{
  "encoder_isotropic": true,
  "decoder_activation": "silu",
  "residual_init": "none",
  "lr": 0.0019,
  "adamw_lr_other_params": 0.0022
}
Rows from block 12 of the encoder, named by matrix and row number. Rows with one number belong to one neuron. Each number is 500 + 40 x the weight over its row's rms, rounded and kept within 0 to 999. All counts start at 0. Numbers have three digits each. After the name is the row's rms in percent of the matrix's.
# fc1: MLP up (encoder.blocks.12.mlp.fc1.weight, 1536x512), inputs 235-281
# fc2: MLP down (encoder.blocks.12.mlp.fc2.weight, 512x1536, transposed), outputs 235-281
fc1.766 034:523517604536450509511491535531491547526494520481547517523510544514548463451510509488499532493487441486455488516458556497543503465491695491539
fc2.766 068:512590435481488509502579540486467441541496499501505515445482566505490510496473460513546448508548532472474519488525469447495500485437463455477
fc1.767 037:515454501489447482518492499517520454476479551520489502489508525419518527513490455467497481497517518512431508530501438530512490514520354515511
fc2.767 066:500461495450525510469561513559614527505509469480477561501610447525502453441535527451543474494549547466496518552493604466521536430524589320531
fc1.768 173:491501503498510501499497498504493500499505501000499491501501500499496502502504496494512494503502501492508494678495502489497504501504509000499
fc2.768 179:486494500553476526503447481503515507432541518705492507479472510500488513504467467506502506474484472490508515473483440493483492479489531561512
fc1.769 174:505514478503508512514494502502506494507506506000503521510506508495495508514501498506525508496510514519514527579511513500506516508506494492505
fc2.769 146:494514494536496489509499489518488507492539501584498498479502503512500509490551415508506524470511481482504511348499492491493525501487506213491
fc1.770 035:509511482525455515492404505457444530551540483528541471497552516621469511519557496504473489446501460521488512362567517483559504488497349503561
fc2.770 069:464493523493504491481529460527556505446518570608452519478497479473447551540478464504491470542567535529512526479495526477538479534442528554498
fc1.771 035:479489567454541501517348516468532528489472507507539500564616447523414573515514502516569525530495496480495520516496454507518534494500574519527
fc2.771 064:566462519515519522496452525463567587456472553518499608470493446449498521538505501462487473512507516562445504465496494489481468542490490525506
fc1.772 035:462457451460531508460465512513500532433449519495517495519479417527465496489504503462568506510533536512536545471543472538489518511459544511466
fc2.772 065:493583495546521536488504545451431531527533489478538552427478510523497470441550489480542436490556523484536566492528523441484539479453560443458
fc1.773 173:502507489508498501512504500502508493500508501000500517507502507500500501516501504503525501498511510515514530601511513510506507507504496537509
fc2.773 145:512504495559508517506498490519488509495560506587497501486504501510496502498532415505496519478513477483503512343492494493494528496492505215496
fc1.774 033:493493503463532504470496481492517492520497476507553466522429472564490531490523500519416539500494496487528475529509518512551463516450461507580
fc2.774 067:490469502461462453524464515529516542460539477502498520512416494497491495508472499529521450431536497514452471549471495467509487506473595488540
fc1.775 039:516546674498537473507492455463511590559506489469521491478532508507477471449470483535404509510446440487479470373507500474485517512516451499484
fc2.775 068:494420510465515465474537442467474547529443510500535498506572567499481508528500490631485518624544502531476440450560445475508511554494539435467
fc1.776 175:500508484509507507512506502506505494508505506000493522512503509503502507515502501507534505501506516517516530569510514506509510507513489497513
fc2.776 143:512506492537521498507510495517490502491559506593503504494500502510492505492529427507505513477511478487504514345495489490497528492487503254492
fc1.777 035:468515519565440479498472495509518475502489505492564503484496485560472524499480514457542497470476461495588466500530539514447519491481536501552
fc2.777 062:468493451449502469501515490503411444478516511532522464488483506407546522564493502506514456433580499417554498444492562493563595521474556504505
fc1.778 036:479538514474541457403666517481472481402498493471502485465514568488510498529517523496542495481460489512500528361529492525456540430462400478468
fc2.778 061:489424523468469450455514476476471467584563487523509417596502523397502558521497448493496494512515532487506508507538524544492470544479543550520
fc1.779 036:512448455497466493534477492518519555526481477481459514504520520507439546490495430482521454497476453510570518522511579490512485517491447487481
fc2.779 063:476484471506533447538507457506573504543503470454445514516487473629528470459487487455465465451471471449515521495498510543473480537505455573465
fc1.780 174:508514489502503509512498500501504489502506508000501518509505511503495505518504500510530505500504515519514528583511508503501512505513491513506
fc2.780 144:489505498547508473506497494521488505495555501579502504477500497512496507486516431510504511487515481479503512350498494492495527498489511217490
fc1.781 033:461515600523518504533609554509500605516464469505548503528530534436581469487476480494466511498533502503512502447515481425530544548511491498498
fc2.781 065:469489526520495500478487486513546457610453479509457452523524519553515487452494511518512424555468523513552510536530481489490496486475455606490
fc1.782 036:467490419514478573511411456454516485630533536523495553539501494498513528497514458476436501471510491529588526465529539524503470505462582512584
fc2.782 063:520557531449482539521528471549533502461489441486519537475444520479535503467525470503550436535477439549526583523489534568500433504447447461491
fc1.783 033:554485505499521472539485516530520437573480520501443478535524428511495474529450540499543496493503554503546508681518468525495515509521435490467
fc2.783 065:515460526530556498497473448501446576420467522495446484533603461516512555539517569500462543583480494582443451505476508538467508524520531530495
fc1.784 176:507511491508508512511498501505504497504500503000496516510505506498495505512498501509536505502507516521516529590511512504506519513512494484511
fc2.784 145:502506497526513502505508493514487502490559504594507506490507505508495500490526433505496508486516467487498513348495489491497529505488503213489
fc1.785 031:441502553527434512523360485562540425571485474485502535490497547530503495507507502539485475525502458475537481556506491465509451460461568500508
fc2.785 064:505523488534491548516428525463499455509551483495512529464524494440493564511472519441523451511461583468490538575547470486523507545511429565480
fc1.786 033:514484417470527511493502482518479495499492524484517488523473499501479489474490487479515499510520484511549505523528491509465474450508513496555
fc2.786 067:502474476510521480539524501445455598445472512483494473459521446451496440527500533528476519481501486540433490408464500476514522550498535443447
fc1.787 033:438535491466556519515472511485527424594474486508570491502536547529602531472434478506499449510497493443522473481489510418522473509520503478455
fc2.787 065:463477532488490524519529522504440449492511452508503439553541442453526488564505493514518494541526533504489529527491522532536532514448494552461
fc1.788 034:487489429456575464461609511530501427519483493497485501545527539471431507534494497475532546467490559486501507458539487494565481481532353479489
fc2.788 063:517406550488514453464524462521512576420484490503487513578493501573495442529517478509476589538500443474446480517416543547492519489465533529514
fc1.789 035:517482567468534503422465510519465513483494491525534533514480506556486548502472473468471500487508518501450541415449462513471512538472453480532
fc2.789 070:485492539485442459538494498511506510507496489551503473492450451550453520501500483541515489443484482463531515445526493501482491478445535564532
fc1.790 033:494537520484461468535364539528509535507478531483545512564552489522491523471445485518533460522524491506480454620473487543486456467451600497530
fc2.790 070:474544451448521511560502497478507512484483506527518514455546529452483545524487508478498464496527515496484485422510524450549538594544541555510
fc1.791 176:502509476508503501512504498505501492507511505000504515505505514502500504513501509506527511498507513518518531586512512504503511512509497494510
fc2.791 144:526504502569520498509505487513487500498533509599505501463501501510503504486561415507501508476514485483507519354491487493492527488493509245460
fc1.792 174:504517472508499504515505497510505497501506504000501522508507509502501509512506497508528507503503514515516527594512509504506511511510495532510
fc2.792 143:506508501552509509507495491516482502488549500594502499507496505508499508494535417503498519479515482482503519362494490493497531496487510211479
fc1.793 094:463485594512602486503442512568505496512461497641453485494480474547483470490437530509521493509507510483541469307514505593517498510488438807481
fc2.793 173:555512469487491475501542513482508499518521492270507487526512507492508479470516478490519511538536505494506489373507534511488545473528534195529
fc1.794 037:465544495543499512461500500469510476503522477510471503487488456508477523527557509551510472535453519498493580541536456502480492505505505529483
fc2.794 066:519544447529532521472522491513525569523454470518433512461446513500483488548494513457510550533403471510509517450503475521451451441538480444507
fc1.795 035:566514389516588507452505459500507459458562462535554533491521509540427512500476498489540509467502469519542515473525528490491518482517205535493
fc2.795 065:509423539439477476477514496497534534522496500497498475487545477512470447514517502505498578520481484507475479496482500477515479440527545355502
fc1.796 176:498514472503499507507492498512502494506502502000496514509505507499493507516502496508531511499512512518515531570508513507506513503509490444508
fc2.796 144:533507499537501497506492485524487504503564492585504501479506499509502510495525430504507521480521483477503518351499491498493529492485511232497
fc1.797 036:546532484567412464501495502465492515559520491486419481453503516414475536477570478526472547448474459510527544584486488497528488515495322499490
fc2.797 064:512490518495484476513489528464551481567428517502440450502533439582413518463490539469531464581474473520493525535424464489479499515531477517520
fc1.798 031:510407460481454495417399485503500530469501491539554511544461510506442537491452547471525499450512568441504530538490453515482458486543579500552
fc2.798 070:488444552448511519497507470602586585501558483531432472507473441485498436509459473499576579489518490457575481441485516521484489504459528529513
fc1.799 174:504508476503503509513503495505502493503506499000505515515509508505496506511501499499528509498507514510513524595509509509506508511512494525511
fc2.799 144:498508499539511505505494490522486503492561504582502502477506505512492506491521423507500522481514476479502518344498491498500522500483505215492
fc1.800 036:496454570487530479564462529502508537477474500477487497506535445513489501526447526526573514512452543461456474558503527512532457515530583485492
fc2.800 063:448538458496510532488493519540486422530531508499518493470482503465519493518467481505513512442575486397495495519543507528482444589480481598509
fc1.801 179:505509462506493507513491498509499496506502506000505518510507509503495503519497502510531503503512513515517534620508516507511512508513498426502
fc2.801 145:507510497539485489509499488514492503494545515583509493503499497517501513493535415513503533481523478476507515368498489495495530499489510241473
fc1.802 165:491496490497491492498494499495499489498469501000500491498494502500495493508487494495489495499496500483507520616510500496487489503509516000495
fc2.802 163:446488522537467589508463484510505503448528537696508492477473501501490496512484457514507520465516485496501507430483462493500498467500516473489
fc1.803 033:546542528522459478467517538526497443495529482487530515513477554534422529497517494519538526505482463482458495555522494578511509519455498521503
fc2.803 065:502547481514499449515525469426447552508468510544484450548465461419507469559472485488497506520437551492536546399484472455511543493489552454467
fc1.804 175:497516477507503507507500500504501497506502504000502519503504509497507506518503501509530510503510521515514533572513513501508514508506496456506
fc2.804 145:545517488539523501510500486513488510498552499579506501491506502512500507496522426499499523482516495479503513337498494496493528485487507231476
fc1.805 038:526543447462556498500449519479503449465495521490468497505482525343554484507493525541502467489526527485505512541462499572497510485560344485480
fc2.805 061:482464479423492461525449481518555489481502461445521478556532513487540511521512466448555445451497536445534533554509556529517538530498528466537
fc1.806 036:487524439482505521426523456430448462407510479516538493513542471623506546486510475459535483492491582484528524394489464522506497517472419513515
fc2.806 069:522478580489498494485469480491459578505511537523476553485440437487468475468501452511489517500582452556543440450435501535524457513584530543534
fc1.807 035:473496570494481480576388486481509478531503470502475523486501460499477505513486486482540498516538522538525472444471516505527494510516572500454
fc2.807 072:505473557564546526469441444531489469477547495438487541510517520506514470501537484490471541515427501524521495490460485540449435419512392554515
fc1.808 036:487516636499523481474421506514495491510529494487478513513420495379430473491523499456525459483497517515541509414540517499454480468492485476532
fc2.808 061:444551501520494478492526489460439479483415504514497535495443449485490583511536489485469491520495559517512498502487469503456518526491442540496
fc1.809 038:467502480501509488501574483489530363507520445512516517467483417473554467519467538484425476472491515523571529524547479501492466515486363491486
fc2.809 070:444495517464474499510507474503527537458518480537475544563528482531459463457533511494469518534462475484534492579497522478483520518520503523508
fc1.810 038:519523295491480514512550480501515469452525501530563497464467473536514507507509539439507563493512491528439527531556513499519490530489350521487
fc2.810 063:456542469522469512511522519483513480511537513542488467476448498516508478511489479486494453501466554428504577542535482419493544447453546512511
fc1.811 034:530479390430511520513530523462467430513527488490484510539480492522531485496487488485468549477505458530478501519531521538474497489437531512502
fc2.811 066:490510452517486509459561518493379598458487489550498496481469512442467546623497480492485540503470537519398530419493524494537521505473521566485
fc1.812 174:499512486501507509515498505506501496506507509000497520507507505504498500514507499507529503501508521518514529600508510509503509505508494512508
fc2.812 146:500505498517515465503501494517490509489546502587507501493504497510498505489509435505502504475521484483502515341498487495496530500487505210483
fc1.813 039:513455435510493510480431523467509542487503519497510482483487524411448508504504465521553491507499543512513505489494484473511510505505645499551
fc2.813 064:446513498521535567512482501478440584530461536456497534432488469514449453468480507562556524489438494498503434453456482491508498519551446484482
fc1.814 175:500510476503496509509500495507498497504497507000502522509505510500495506513493501507532506500505515515512529573508512503504513513513491461508
fc2.814 142:537513493558521499508495489514488505498550502600508499487502500510500510490536431504498529483521482483504516353501491500498528494486510258470
fc1.815 034:484510501431481522498619509556515356475486523487456510520476456386472491541543452455513503475515552518507460618507465502449485500520509520450
fc2.815 065:504522494526533539513515545538532526513504512482484505511518536474503498537516486483537455535522459372577542491508557519522502446486497503508
fc1.816 038:468510265554569549495489494570507532475496524528512478510568514492431542502513472492620506522482451494514529559504485450458535510525378546488
fc2.816 064:483561432529523489479516477476554498567451472475479472515550489482550434497438514518447438436479496401487526469494492474439524543442467522497
fc1.817 174:499510492509501506512497500509498497502506503000503517513499506505496507516505502510526506503510517519513531561509509500509512509507489474503
fc2.817 144:509505498514500486507497488518486502493541492592502494504499499510492505490531420511502521472508476482502517358496493492496526488487504236500
fc1.818 033:542517473447498479519522498576534537398499523503489468501545565447500476518514492523561518469501474522406471520508505529515512489440589479517
fc2.818 068:499560480480447480522471463502532479452554464490487443540494504476533484468522486457549466478453519436444555530510516485538607484481535484474
fc1.819 039:485481443485525514490505507456473428452508526529432534499525474400481504516479542480469478456463433486641499432487497535466469565496458511534
fc2.819 070:506522520434505542467506577498536467499515489471478576433558448491465542507474503399490494509550521489498534583490584467517507489523538395534
fc1.820 036:477463487497503521568410526605520495566479521483525541492485508508505529480540453456499523500594528494515545690525518461513538485485528507461
fc2.820 065:531575508557497550525455534442413505562513488497466573512478437515455415536497529423482446532490477490440492456517591489474506519444494584514
fc1.821 040:506501641513487501368400482483471640471505554458427513492504519674594509492535517489443519491528482517412502486497516518508572499488589489516
fc2.821 063:547504533522544454450464498549525532451541526517485464478471550543515525477483507527573499520565516569508480466483458519552455483578545442512
fc1.822 031:469449563475549468453365522516480563534478536521480462489511482598501503474487484473515493551478511491428532469522512452568503439569502499508
fc2.822 064:502451491502484479467513477537590535473486499515457522452533499558488557537522492498460529495558501564477475500464519545503488462466514439530
fc1.823 173:495516474506499511516497500508505498500504502000502523508504508502502504509503504503529507500504521513518526604514511507508512512509492502509
fc2.823 145:506513495529504486503498491517489503491526500576500503489500505514496511492539420510502519472519477479504512353498496493496527495484510214479
fc1.824 036:469510543513540527476531516505485526526501489500528522506514468648517500516512493437445501477521509491500472492508536488480501491505574508501
fc2.824 070:527514526491508521480473526497474430561524509496553526462474552515477509520496525536573491503550478491580476479500497502494457527529447514507
fc1.825 176:501512476510509505511494496507503499505503507000499521509501508501497511519501497508526502506512512515522530589511512503508513511507494487510
fc2.825 144:518511489542521490507504494523487508498547500583502505479504501508496505494522426501498506480514493487498511350493495491494532492490505238491