Weights of a small image VAE: encoder width 512, decoder norm batchnorm.
Rows from block 0 of the decoder, named by matrix and row number. Rows with one number belong to one channel. Each number is 500 + 40 x the weight over its row's rms, rounded and kept within 0 to 999. All counts start at 0. Numbers have three digits each. After the name is the row's rms in percent of the matrix's.
# convs0: first 3x3 conv (decoder.mid.0.convs.0.weight, 128x128x3x3), inputs 8-15, a 3x3 kernel for each
# convs1: second 3x3 conv (decoder.mid.0.convs.1.weight, 128x128x3x3, transposed), outputs 8-15, a 3x3 kernel for each
convs0.3 103:470567539475499501513488502501470544533537553485504459537523458561559510482480466495538519499494565459443453510518492524536479439521594544425509513460486497548474440567477488573518510496571567486464481563491498485417
convs1.3 112:402544501482489522505385480488461500495522492460468539487524482492550536440479515452515501467527520494451494467494535500430479504515469512402490481534545484493493507486538437563483522501486536464514497520527553397511
convs0.4 104:512520496511465509553451500513515486504412513541442559482515534539544522489496466521565497558574530547471479481496558543395562537490505534507495561500508492502533460543550469532530550525544491513513469522456495553550
convs1.4 115:483584481557609524522516526476488495477499516474471436518467504502508483520584442474506493544463505481521505501502517514569530426542525501554461527629473484570437490495504484523518507500500502469533541418505423454503
convs0.5 097:546484467473569491499595562551472548559492549530495527510509523557458507482470523486480413577393476543494512538549561516610515512510504448555559500536406476523519541514483498488500443544511465468495492489480466508492
convs1.5 087:477486535455443497559480543490500497487484492504480539466514503389332518452399559539470488464571435515515501501480567515533466520477504442538469480432520448461534551424479554416498529555479498511450505563479478550496
convs0.6 104:465488536492525549505521467484455508527465463501559427465483506494477554472500506468463460557523573566492523533485463517479554505532451514529509544550436519524490562554460536539492429479530505577488476621445514586469
convs1.6 101:583440517538428518544534461493491459524506447483500464518437455504464453513454421510436477538437401444480483500435522477495502536479437517426442506407463429429424452542545501420466572487463533441481551485442581501490
convs0.7 099:497554569495483503565598492461440471484506474500633478472471473469562536438500495537506468508538513494524578518458475577604516437459524530488504541475526436484493550522554492482519530532545482489445440484480461475504
convs1.7 085:509453481509541478486484455485479522400509527520505456505465433564451515503570484538486457522447531458532430528522533450472491498583511479437507491523559545502452497480592516569541477461462472481489462546572580369412
convs0.8 114:428447421506515516520467514472515476573475504486422487548442455497510519554506444541496530511539445521483462459459496463462543468512485475588501544509453496496537495454475548546531528489461466506451481494557467492455
convs1.8 122:506501488512475535500506486470514472501516505543532478482553504483510515484380521540459519471429461441481479487409499441522466512513513477482455503451493488358511486513530425477539508541546536455482477429551507533522
convs0.9 100:538563563525485456461431476478423492434381389552510464513487499516559531520439492507509524444406471484483500494532504535559470489507498497503510468503584520558474476479474503547510457392439531519421459435437562542491
convs1.9 092:504474503543510522431438495522520508491509482517503488509489517543605461503492480489590583504523460513491510499463516487512530456453535498421520498690465452511540494519495505610559539542467516463519454523524549459446
convs0.10 116:505481448498513507501468535508503506458486493433481507456521518497417419418474467492561544513469436495502516470455560488541533467457458542504479614577489497553495494536483482519529544555476484479474496516470510557465
convs1.10 118:511448484400555508598414520497400500475518520539616467527516468523569611470538488505552502486566504510429506477530496476481545482516483499487503532505476507550518469538483513440506467492522527540541519506495514527529
convs0.11 106:579575502517449492491383565457524476434587524572478500523480513556466517559560536463511486475543493485515472493524548518556523465441512491514565494549459535457466600468518572440502489465468493488451457493508512509550
convs1.11 095:407587484542466527467488487508540397520486473541464476444583497470580390554533532521490501485484499500501504521563474494486562511432504529514418561463456492488527548462483551493472555527417504460501516531489499499536
convs0.12 095:527470481459527508482480510521461552527582529468501488443505522526500451501488497478451496475406453497533554465538544545543532536422532476472469485506455483446551486563512565558490521522495507585481499498483503559500
convs1.12 089:555553519527544540509503476542454477503484520553592457558490541441506478424446497436498458517525444455522488558545522491506506467516451511476525557479504509600499448589465520515504482373573531504478534458541527390484
convs0.13 100:524497574483592470500415522462471497477534429580595484471520411485394523618677511553476500485473567535481505531532488518409452491566524545501486445451492414533509511514480489498452480523471499566462536535476471504473
convs1.13 107:450470496485540418459482499513564461556483510527563469464494490524427500521552543554482502514551519531532473496512509475561483510547465458524536501472482457494507516435521467543410480475516551548569450541544481568531
convs0.14 087:582455479497510476536622571521507521553480480436570524515403436501542570518473518456520434575537565417521547501438493524513487471468526443483553489502483508528524520476505496404488556510532497467474540537532482563405
convs1.14 081:521521534433490491516519504470444591530509515467532558507440487518483428475445503483506446473560526550518516457453535504455487440544523513469417526476564487562515484470520469520492475439518499500495496612494490492453
convs0.15 126:520357460453522480545550504493495476546540509468478527560549464447525497500457479482472512541550509485516466437514496526581461484537496445471516568505471460493518477500495551487540493578534443503450529456484520562511
convs1.15 118:528485534491507486507474510501474472586538442444492529477386490479527529542468536490458504479453448465597546571545519506489506551548541494496507544476512535624544495480522489531480484474562485500490534485489432488485
convs0.16 086:579465458505523483537538490473542499515618514461433454524474450442544477461503439485453569501533441536479425514508446533527484552457464523586473568492510460527525517492531578513563531466506550509536464510503468445562
convs1.16 080:506483509451543513521509498504516476495438472453460502494475540532510580506404528503490492578508510568530498439474493507473489545483553488502562529500486504415503450505552486509505420514513521491464496488497484435485
convs0.17 096:479594472500412454497481532506503416486455460488527469464476488507469506476510482456479458524538501499544484483553501554544562452521458493445455489519461493542487552422522494570555521557531575551520510597488533448511
convs1.17 106:484507486556567510427464542509524499591478475568507508450477506542639476567532488489500482466489485516468500436419483473508496465506571548467466562560540499528570483436437514443490451575445456419485503432514491501456
convs0.18 089:468517472457485499508468522461478478488467462477527493419468480475498514508516514522463611579393487528501481508541464522613423532532464410471509505393528439523480456421510444474476484482537484544478464477480441419543
convs1.18 082:503515500530535483472506490471499493537453552507504543579485514476495497484506503523604540470510531494413567517439533522467477466528515469500487474589490467489444503514453481499405509465479461527484547464437541480460
convs0.19 099:544450578536449480474525526506496494490471469487445441530555538491499549442528534514460483459496599477512472443449491504488515485443499536594557475499522447478478485434560501481490391468524498480478519505493495491504
convs1.19 112:505505535529482526516495517516470404407462525475564484476580514513434423540550418489533498549494525532506485511517565500474464516455523507574473502436490457378501502531545515493483498509511531487494503530504544463508
convs0.20 103:591427513443602523461505487488477579519436424477507480513441516561580523494468512515499494453463460504511469549466497491521480531495462461426479523470477486484544531505504515477506469529522497512518493429508535472521
convs1.20 100:516537505498435515464538502497483534559530489585575441482519456488463625548429520527491512535462501452499474488545470495454536474513509536477507450538563490648478496551556531423543462428481470453491461623530466507447
convs0.21 089:525512459499499486450464508538520501490486398489505503542553473504526621585537525441454422512472481471483496478550512491588518490462433470506490449530520501471494472445564440540450466487477529482552515538490496534442
convs1.21 095:493563510454536523508402518503606472524505521491464596549503519445532519476522421533491582561542481494538506482481507469518547470532519483596506551632500517463465507534432509557444523530527505498465550463479471564447
convs0.22 102:544431530569510502537463504503475522413597520484557492483471546559497561500531542468514480471541462520524509514480493528624422519492492461525498538474496498512483543387479516524466543522447491555509515414518490541490
convs1.22 107:527527481552399500550531493480533484449501453415471463535558494597404517541483465548501467556497511572452483498534428516487517483551453462501528465467440555438487523498482538474538508549453541488529468516519480512494
convs0.23 106:509458478566495495496448459498527556487535526473488479508493471492475501590459522564490584443476519538512599555514457494452561556542506462539529437531486547518453555568542500534571493562485521555514472504479529460522
convs1.23 110:477468548502462476465413484470482521486520446526513456532535456586572441512402527552483475410516519419585521508499497504559504523425530505572530510498528530428565519482480450491500482586492468468533492445464491390485
convs0.24 104:521471480521521493514551522418411540529490486519559472504534514424438458501496473454480488478564472477525503477462581554576475481432476501487464492488444486525533490514555528557527491527521518551469523482570487517524
convs1.24 086:477493456514498539505478516498477515516448542484507498531551509452345492566524490521482513477513450492528460544492475523421492465498498485438519499558405494449428512516505505504463506533450484485456502540482583493562
convs0.25 098:538508546586386521510603473474509456540462432462541510498534484469486454442461528550420464506477482482510468511482518537553529493560536548483479468441495521521488527491519459487512456413470435474474468571496558489479
convs1.25 089:504425569500480512449535512493514525535568511506530460499440461443450481532484485508543432501553523494512446487518474506463448488563449502508480461538514523448483444566493491495407517460529514498507497473527450468549
convs0.26 096:537466495468531562448572453536583543513544536504557449485454543410470455506503508504485509510528532519484447493417446455471539518493494491475430517525469553520496476463509498484533486554540517491480427523521524537504
convs1.26 105:489520510574525496501519470495462497501484449497441458530508509526472477475523512462544487492478462579472558493547493483450564483471492582452513498489470489406489542516562448473513488446531443471462481551479527450497
convs0.27 102:499546522491568528551520596522539538544631475489489566534508482517603524533468539480508471452515510491515528443500547507520503481481451476509450549511484488486511505462503537462475498518513496556490495567507450490534
convs1.27 097:518505484486565558539491475471540452478417477506517478534484508475571503567552494519532523509486487542441504498482489573487500490507446520514487523482514477502489476485490475577582495549574487502467492477503394624502
convs0.28 101:488542478531506449510490438464506491474550521513564482570507510482544497466555411486463458512456512531481471491517541472598551513450500519512511525505463525442511505439473465544508516504546494488520558556517517517468
convs1.28 089:571530502555425472473514511477520441464500510481481552496467518579426519567425484493565472494542489506454499496492444535499527492635500557500503554500489452614515513520460530519518507495527561583523479457539493415509
convs0.29 105:532407464492560562435454549509455527400468475514474471506469494462554488517531486471514489477510540482529517540530522511597546506495509479514520475646407481526461496441508510531478484515488515526485430580509455493517
convs1.29 100:497541492519528461527426505521495536534433532428525458539585533455409495472477588481511496499533483494506543521521503470475544479490530455490494468453492491457485493518441542409500498450540533542512503471469559661471
convs0.30 107:452618562451541490495465524508527559475523416505440484445457557552543493542543489507507530517510509502580482519458537501458471466467479496477511441482478499452484485440496506557528523528555509480509403453440535474508
convs1.30 113:550481525516441561511550562481455523459433511493512492570519471579521482509572526479454547512547480459483544475459508495507514535512551523524500486579519499440513463541492541505452495534580513440498448459549485510469
convs0.31 085:507593556562488476479479447515565473573491525455569466479490526485557440516443525486560565529529475514474530452420477504449511521519528514408431446480479523512468443561423561505498485612471464526499506572522489510472
convs1.31 106:492480529523522496446517509484459465526496529474483458451466511550541523527432525549553482559535542579486499536523470516487522547538549494559478474531481482531541480450534527457434514437523527469551541454523492459490
convs0.32 108:456380481493449463557459434491480490457571489447487513473528504493504525479529519483498536508533506471472493501488550558533489421506508466483461461557462464476496509484465442460515431458470474505472542638499475485507
convs1.32 102:480520525446551518433505465463492535521458504495469435562443541466565478490471449492532492509416471476509507492485492556503474465488446472509508539447510549521452517481537412493524500475504466515533484455475488457539
convs0.33 098:429495499504510510459615436480487488592591526474511546491517511455481519440539497496538426489493505481535472522464466541471445486528452461503512478448478498527505466449521533537441468464525528492557496481466514501542
convs1.33 097:526496461457456456440491566546529478433460530543539566537539513505505478483551505486471507531539512539479554477432541501493496474548509478461465561551485587548557530593581485560517439457468454474493475461508543538537
convs0.34 100:520520471497476493484501449433483479479448495456515511468555508524541527478431521492483527512415448485409492511571476487622554525473463489563505460492546501461456470577459492544551477418498469389505448525485507469532
convs1.34 103:507442537439468419524492497468515503473482475479498494467425572537523514499531524505517554534515455483546477527530516522505459516490432497533500495523550476452510488474475495558451433492478497467492483527488489490534
convs0.35 093:514565441525499579523470539539437481466493495459471527564578512489466503519603477557527501462547531545533502508550482515556510470499486561507471447577457460413495540449572517605569552439546498559514520567516506482482
convs1.35 091:443538478474457471541478485487518476479542469479464477484718515458554456460488469541465525501434446444520461523458529504474515527487550529563513504476462540467497405548519460482494457582477479552539468509474428364471
convs0.36 089:465536531533405493512481545465549501458473488501462482418541479453511538468482499572532539422474452491491515452574488518532570518580497441525506465594444522551480480533546425567529453510564492546476459511498546554505
convs1.36 085:424481518484480540479588558510542474546440538504478508420478528542491538500463539540536519485569548494484487498463536438523529510426470453534443512492547463450514451511445559643534548492470495500509520465523537580544
convs0.37 103:513454485515461485529558529481470442601648520545533571504612467473447459488477532457439524554450463476520498599531487491532492482435446565558441361460575514543494561527524461572498472536491502511467495456561526514563
convs1.37 091:495471498451529477474462545539456444479476476532507423452564517499465517495537472452476561515533456555549451521498543502487491535469522541534440452540502543460587496508477455507490539569560425489485518514537465383535
convs0.38 100:471407566504605546504505508506499510523552507519500529528502538441519478507447494521538554471480481491518492503475525532424404482434568570539501508419453505445447541515471544480432540562450495442466502486511538491543
convs1.38 104:485446522469564504568565498553444523467481517483477470473532517511533436498534473511499498507479494507502473489479510560498513484536494463558478444505499466437520516463484529454433487526554552497512492568499552502484
convs0.39 098:535446437477517495441590493482550504456505536437477474467485493452406483454552510508476522498466492528475483444546481507574448533455480485473447473509454492518437548554476450524472517500467526482537528510494530496485
convs1.39 111:530461452467452494470540504485495508463478528482435519473457529511493466480424455471477488528438442471355429489508497469470506523461530540453477495496447545523511477420510437495435562464530461486456450562483578487488
convs0.40 101:547485432438546528449405530486464533456553541488503470513538516494489495532447460545527545515377495498449442539468477500573506528546430473493565511530507524537485457442511324517496505492548477523503498428484465424532
convs1.40 093:462540498493537517515523535543463517530485491486457540499486539470350578531539516499461494450578504555437446502576458512511511509491495480452481485485508511533492490448557473495454441550484486611542520597466472475499
convs0.41 101:471555439472446529509459498523507545564534519574500473514535516493493418572514463495471495488493468470538516454507504500507454455492474506473528513437474517477530502563479482464545518449491532506542521518472477436499
convs1.41 106:486468550443514448547435542480519490570478485503551495503443522548505493440453426475490501471499482486446453508466425478475504480472453516493519539559522491497528472485535441580492485531514459527536581563425423442533
convs0.42 103:526524522483389503491454466451437482578602465503505429484522515534444484469497518511482507502569464458531452475452497510542534539504477515525539500503453502487506550494552490600525444508562542589489474553480470485510
convs1.42 106:563463555471617446509486468492419523475523488458506475564492473554571499512524541506494547568470507592442453531509463539423485454534463470555493485487498432553500553526548509469574522449536569506522528441558552561542
convs0.43 100:516523455532546457444463525536511494525508516547543426510432469537514462530510512487492486518523469495496469521490532427435560503516551542425481459596486471435470519483519547445466526551479509508422587469513433475478
convs1.43 113:486479561483529465560567497480447453492472508467531472574499546522411533509594537459502487509544518494510490483411474449499524544521493484592513513466463545579427481519451520502488514422464500546524456496494511403523
convs0.44 083:495477539422521504475555468541497521460453515539448487483531444473499500412548488555478545482480545512488564502466445538461560516508428593493541511452497555509465499582508527533507559537474468462520595528454458529545
convs1.44 083:558516537504441488446484533496484476507484509487415450519514493507487528524457544494441440453425448480509480545574524488445499509568481489523478515511479427522453526416545483451490474461558454491479529567528524504555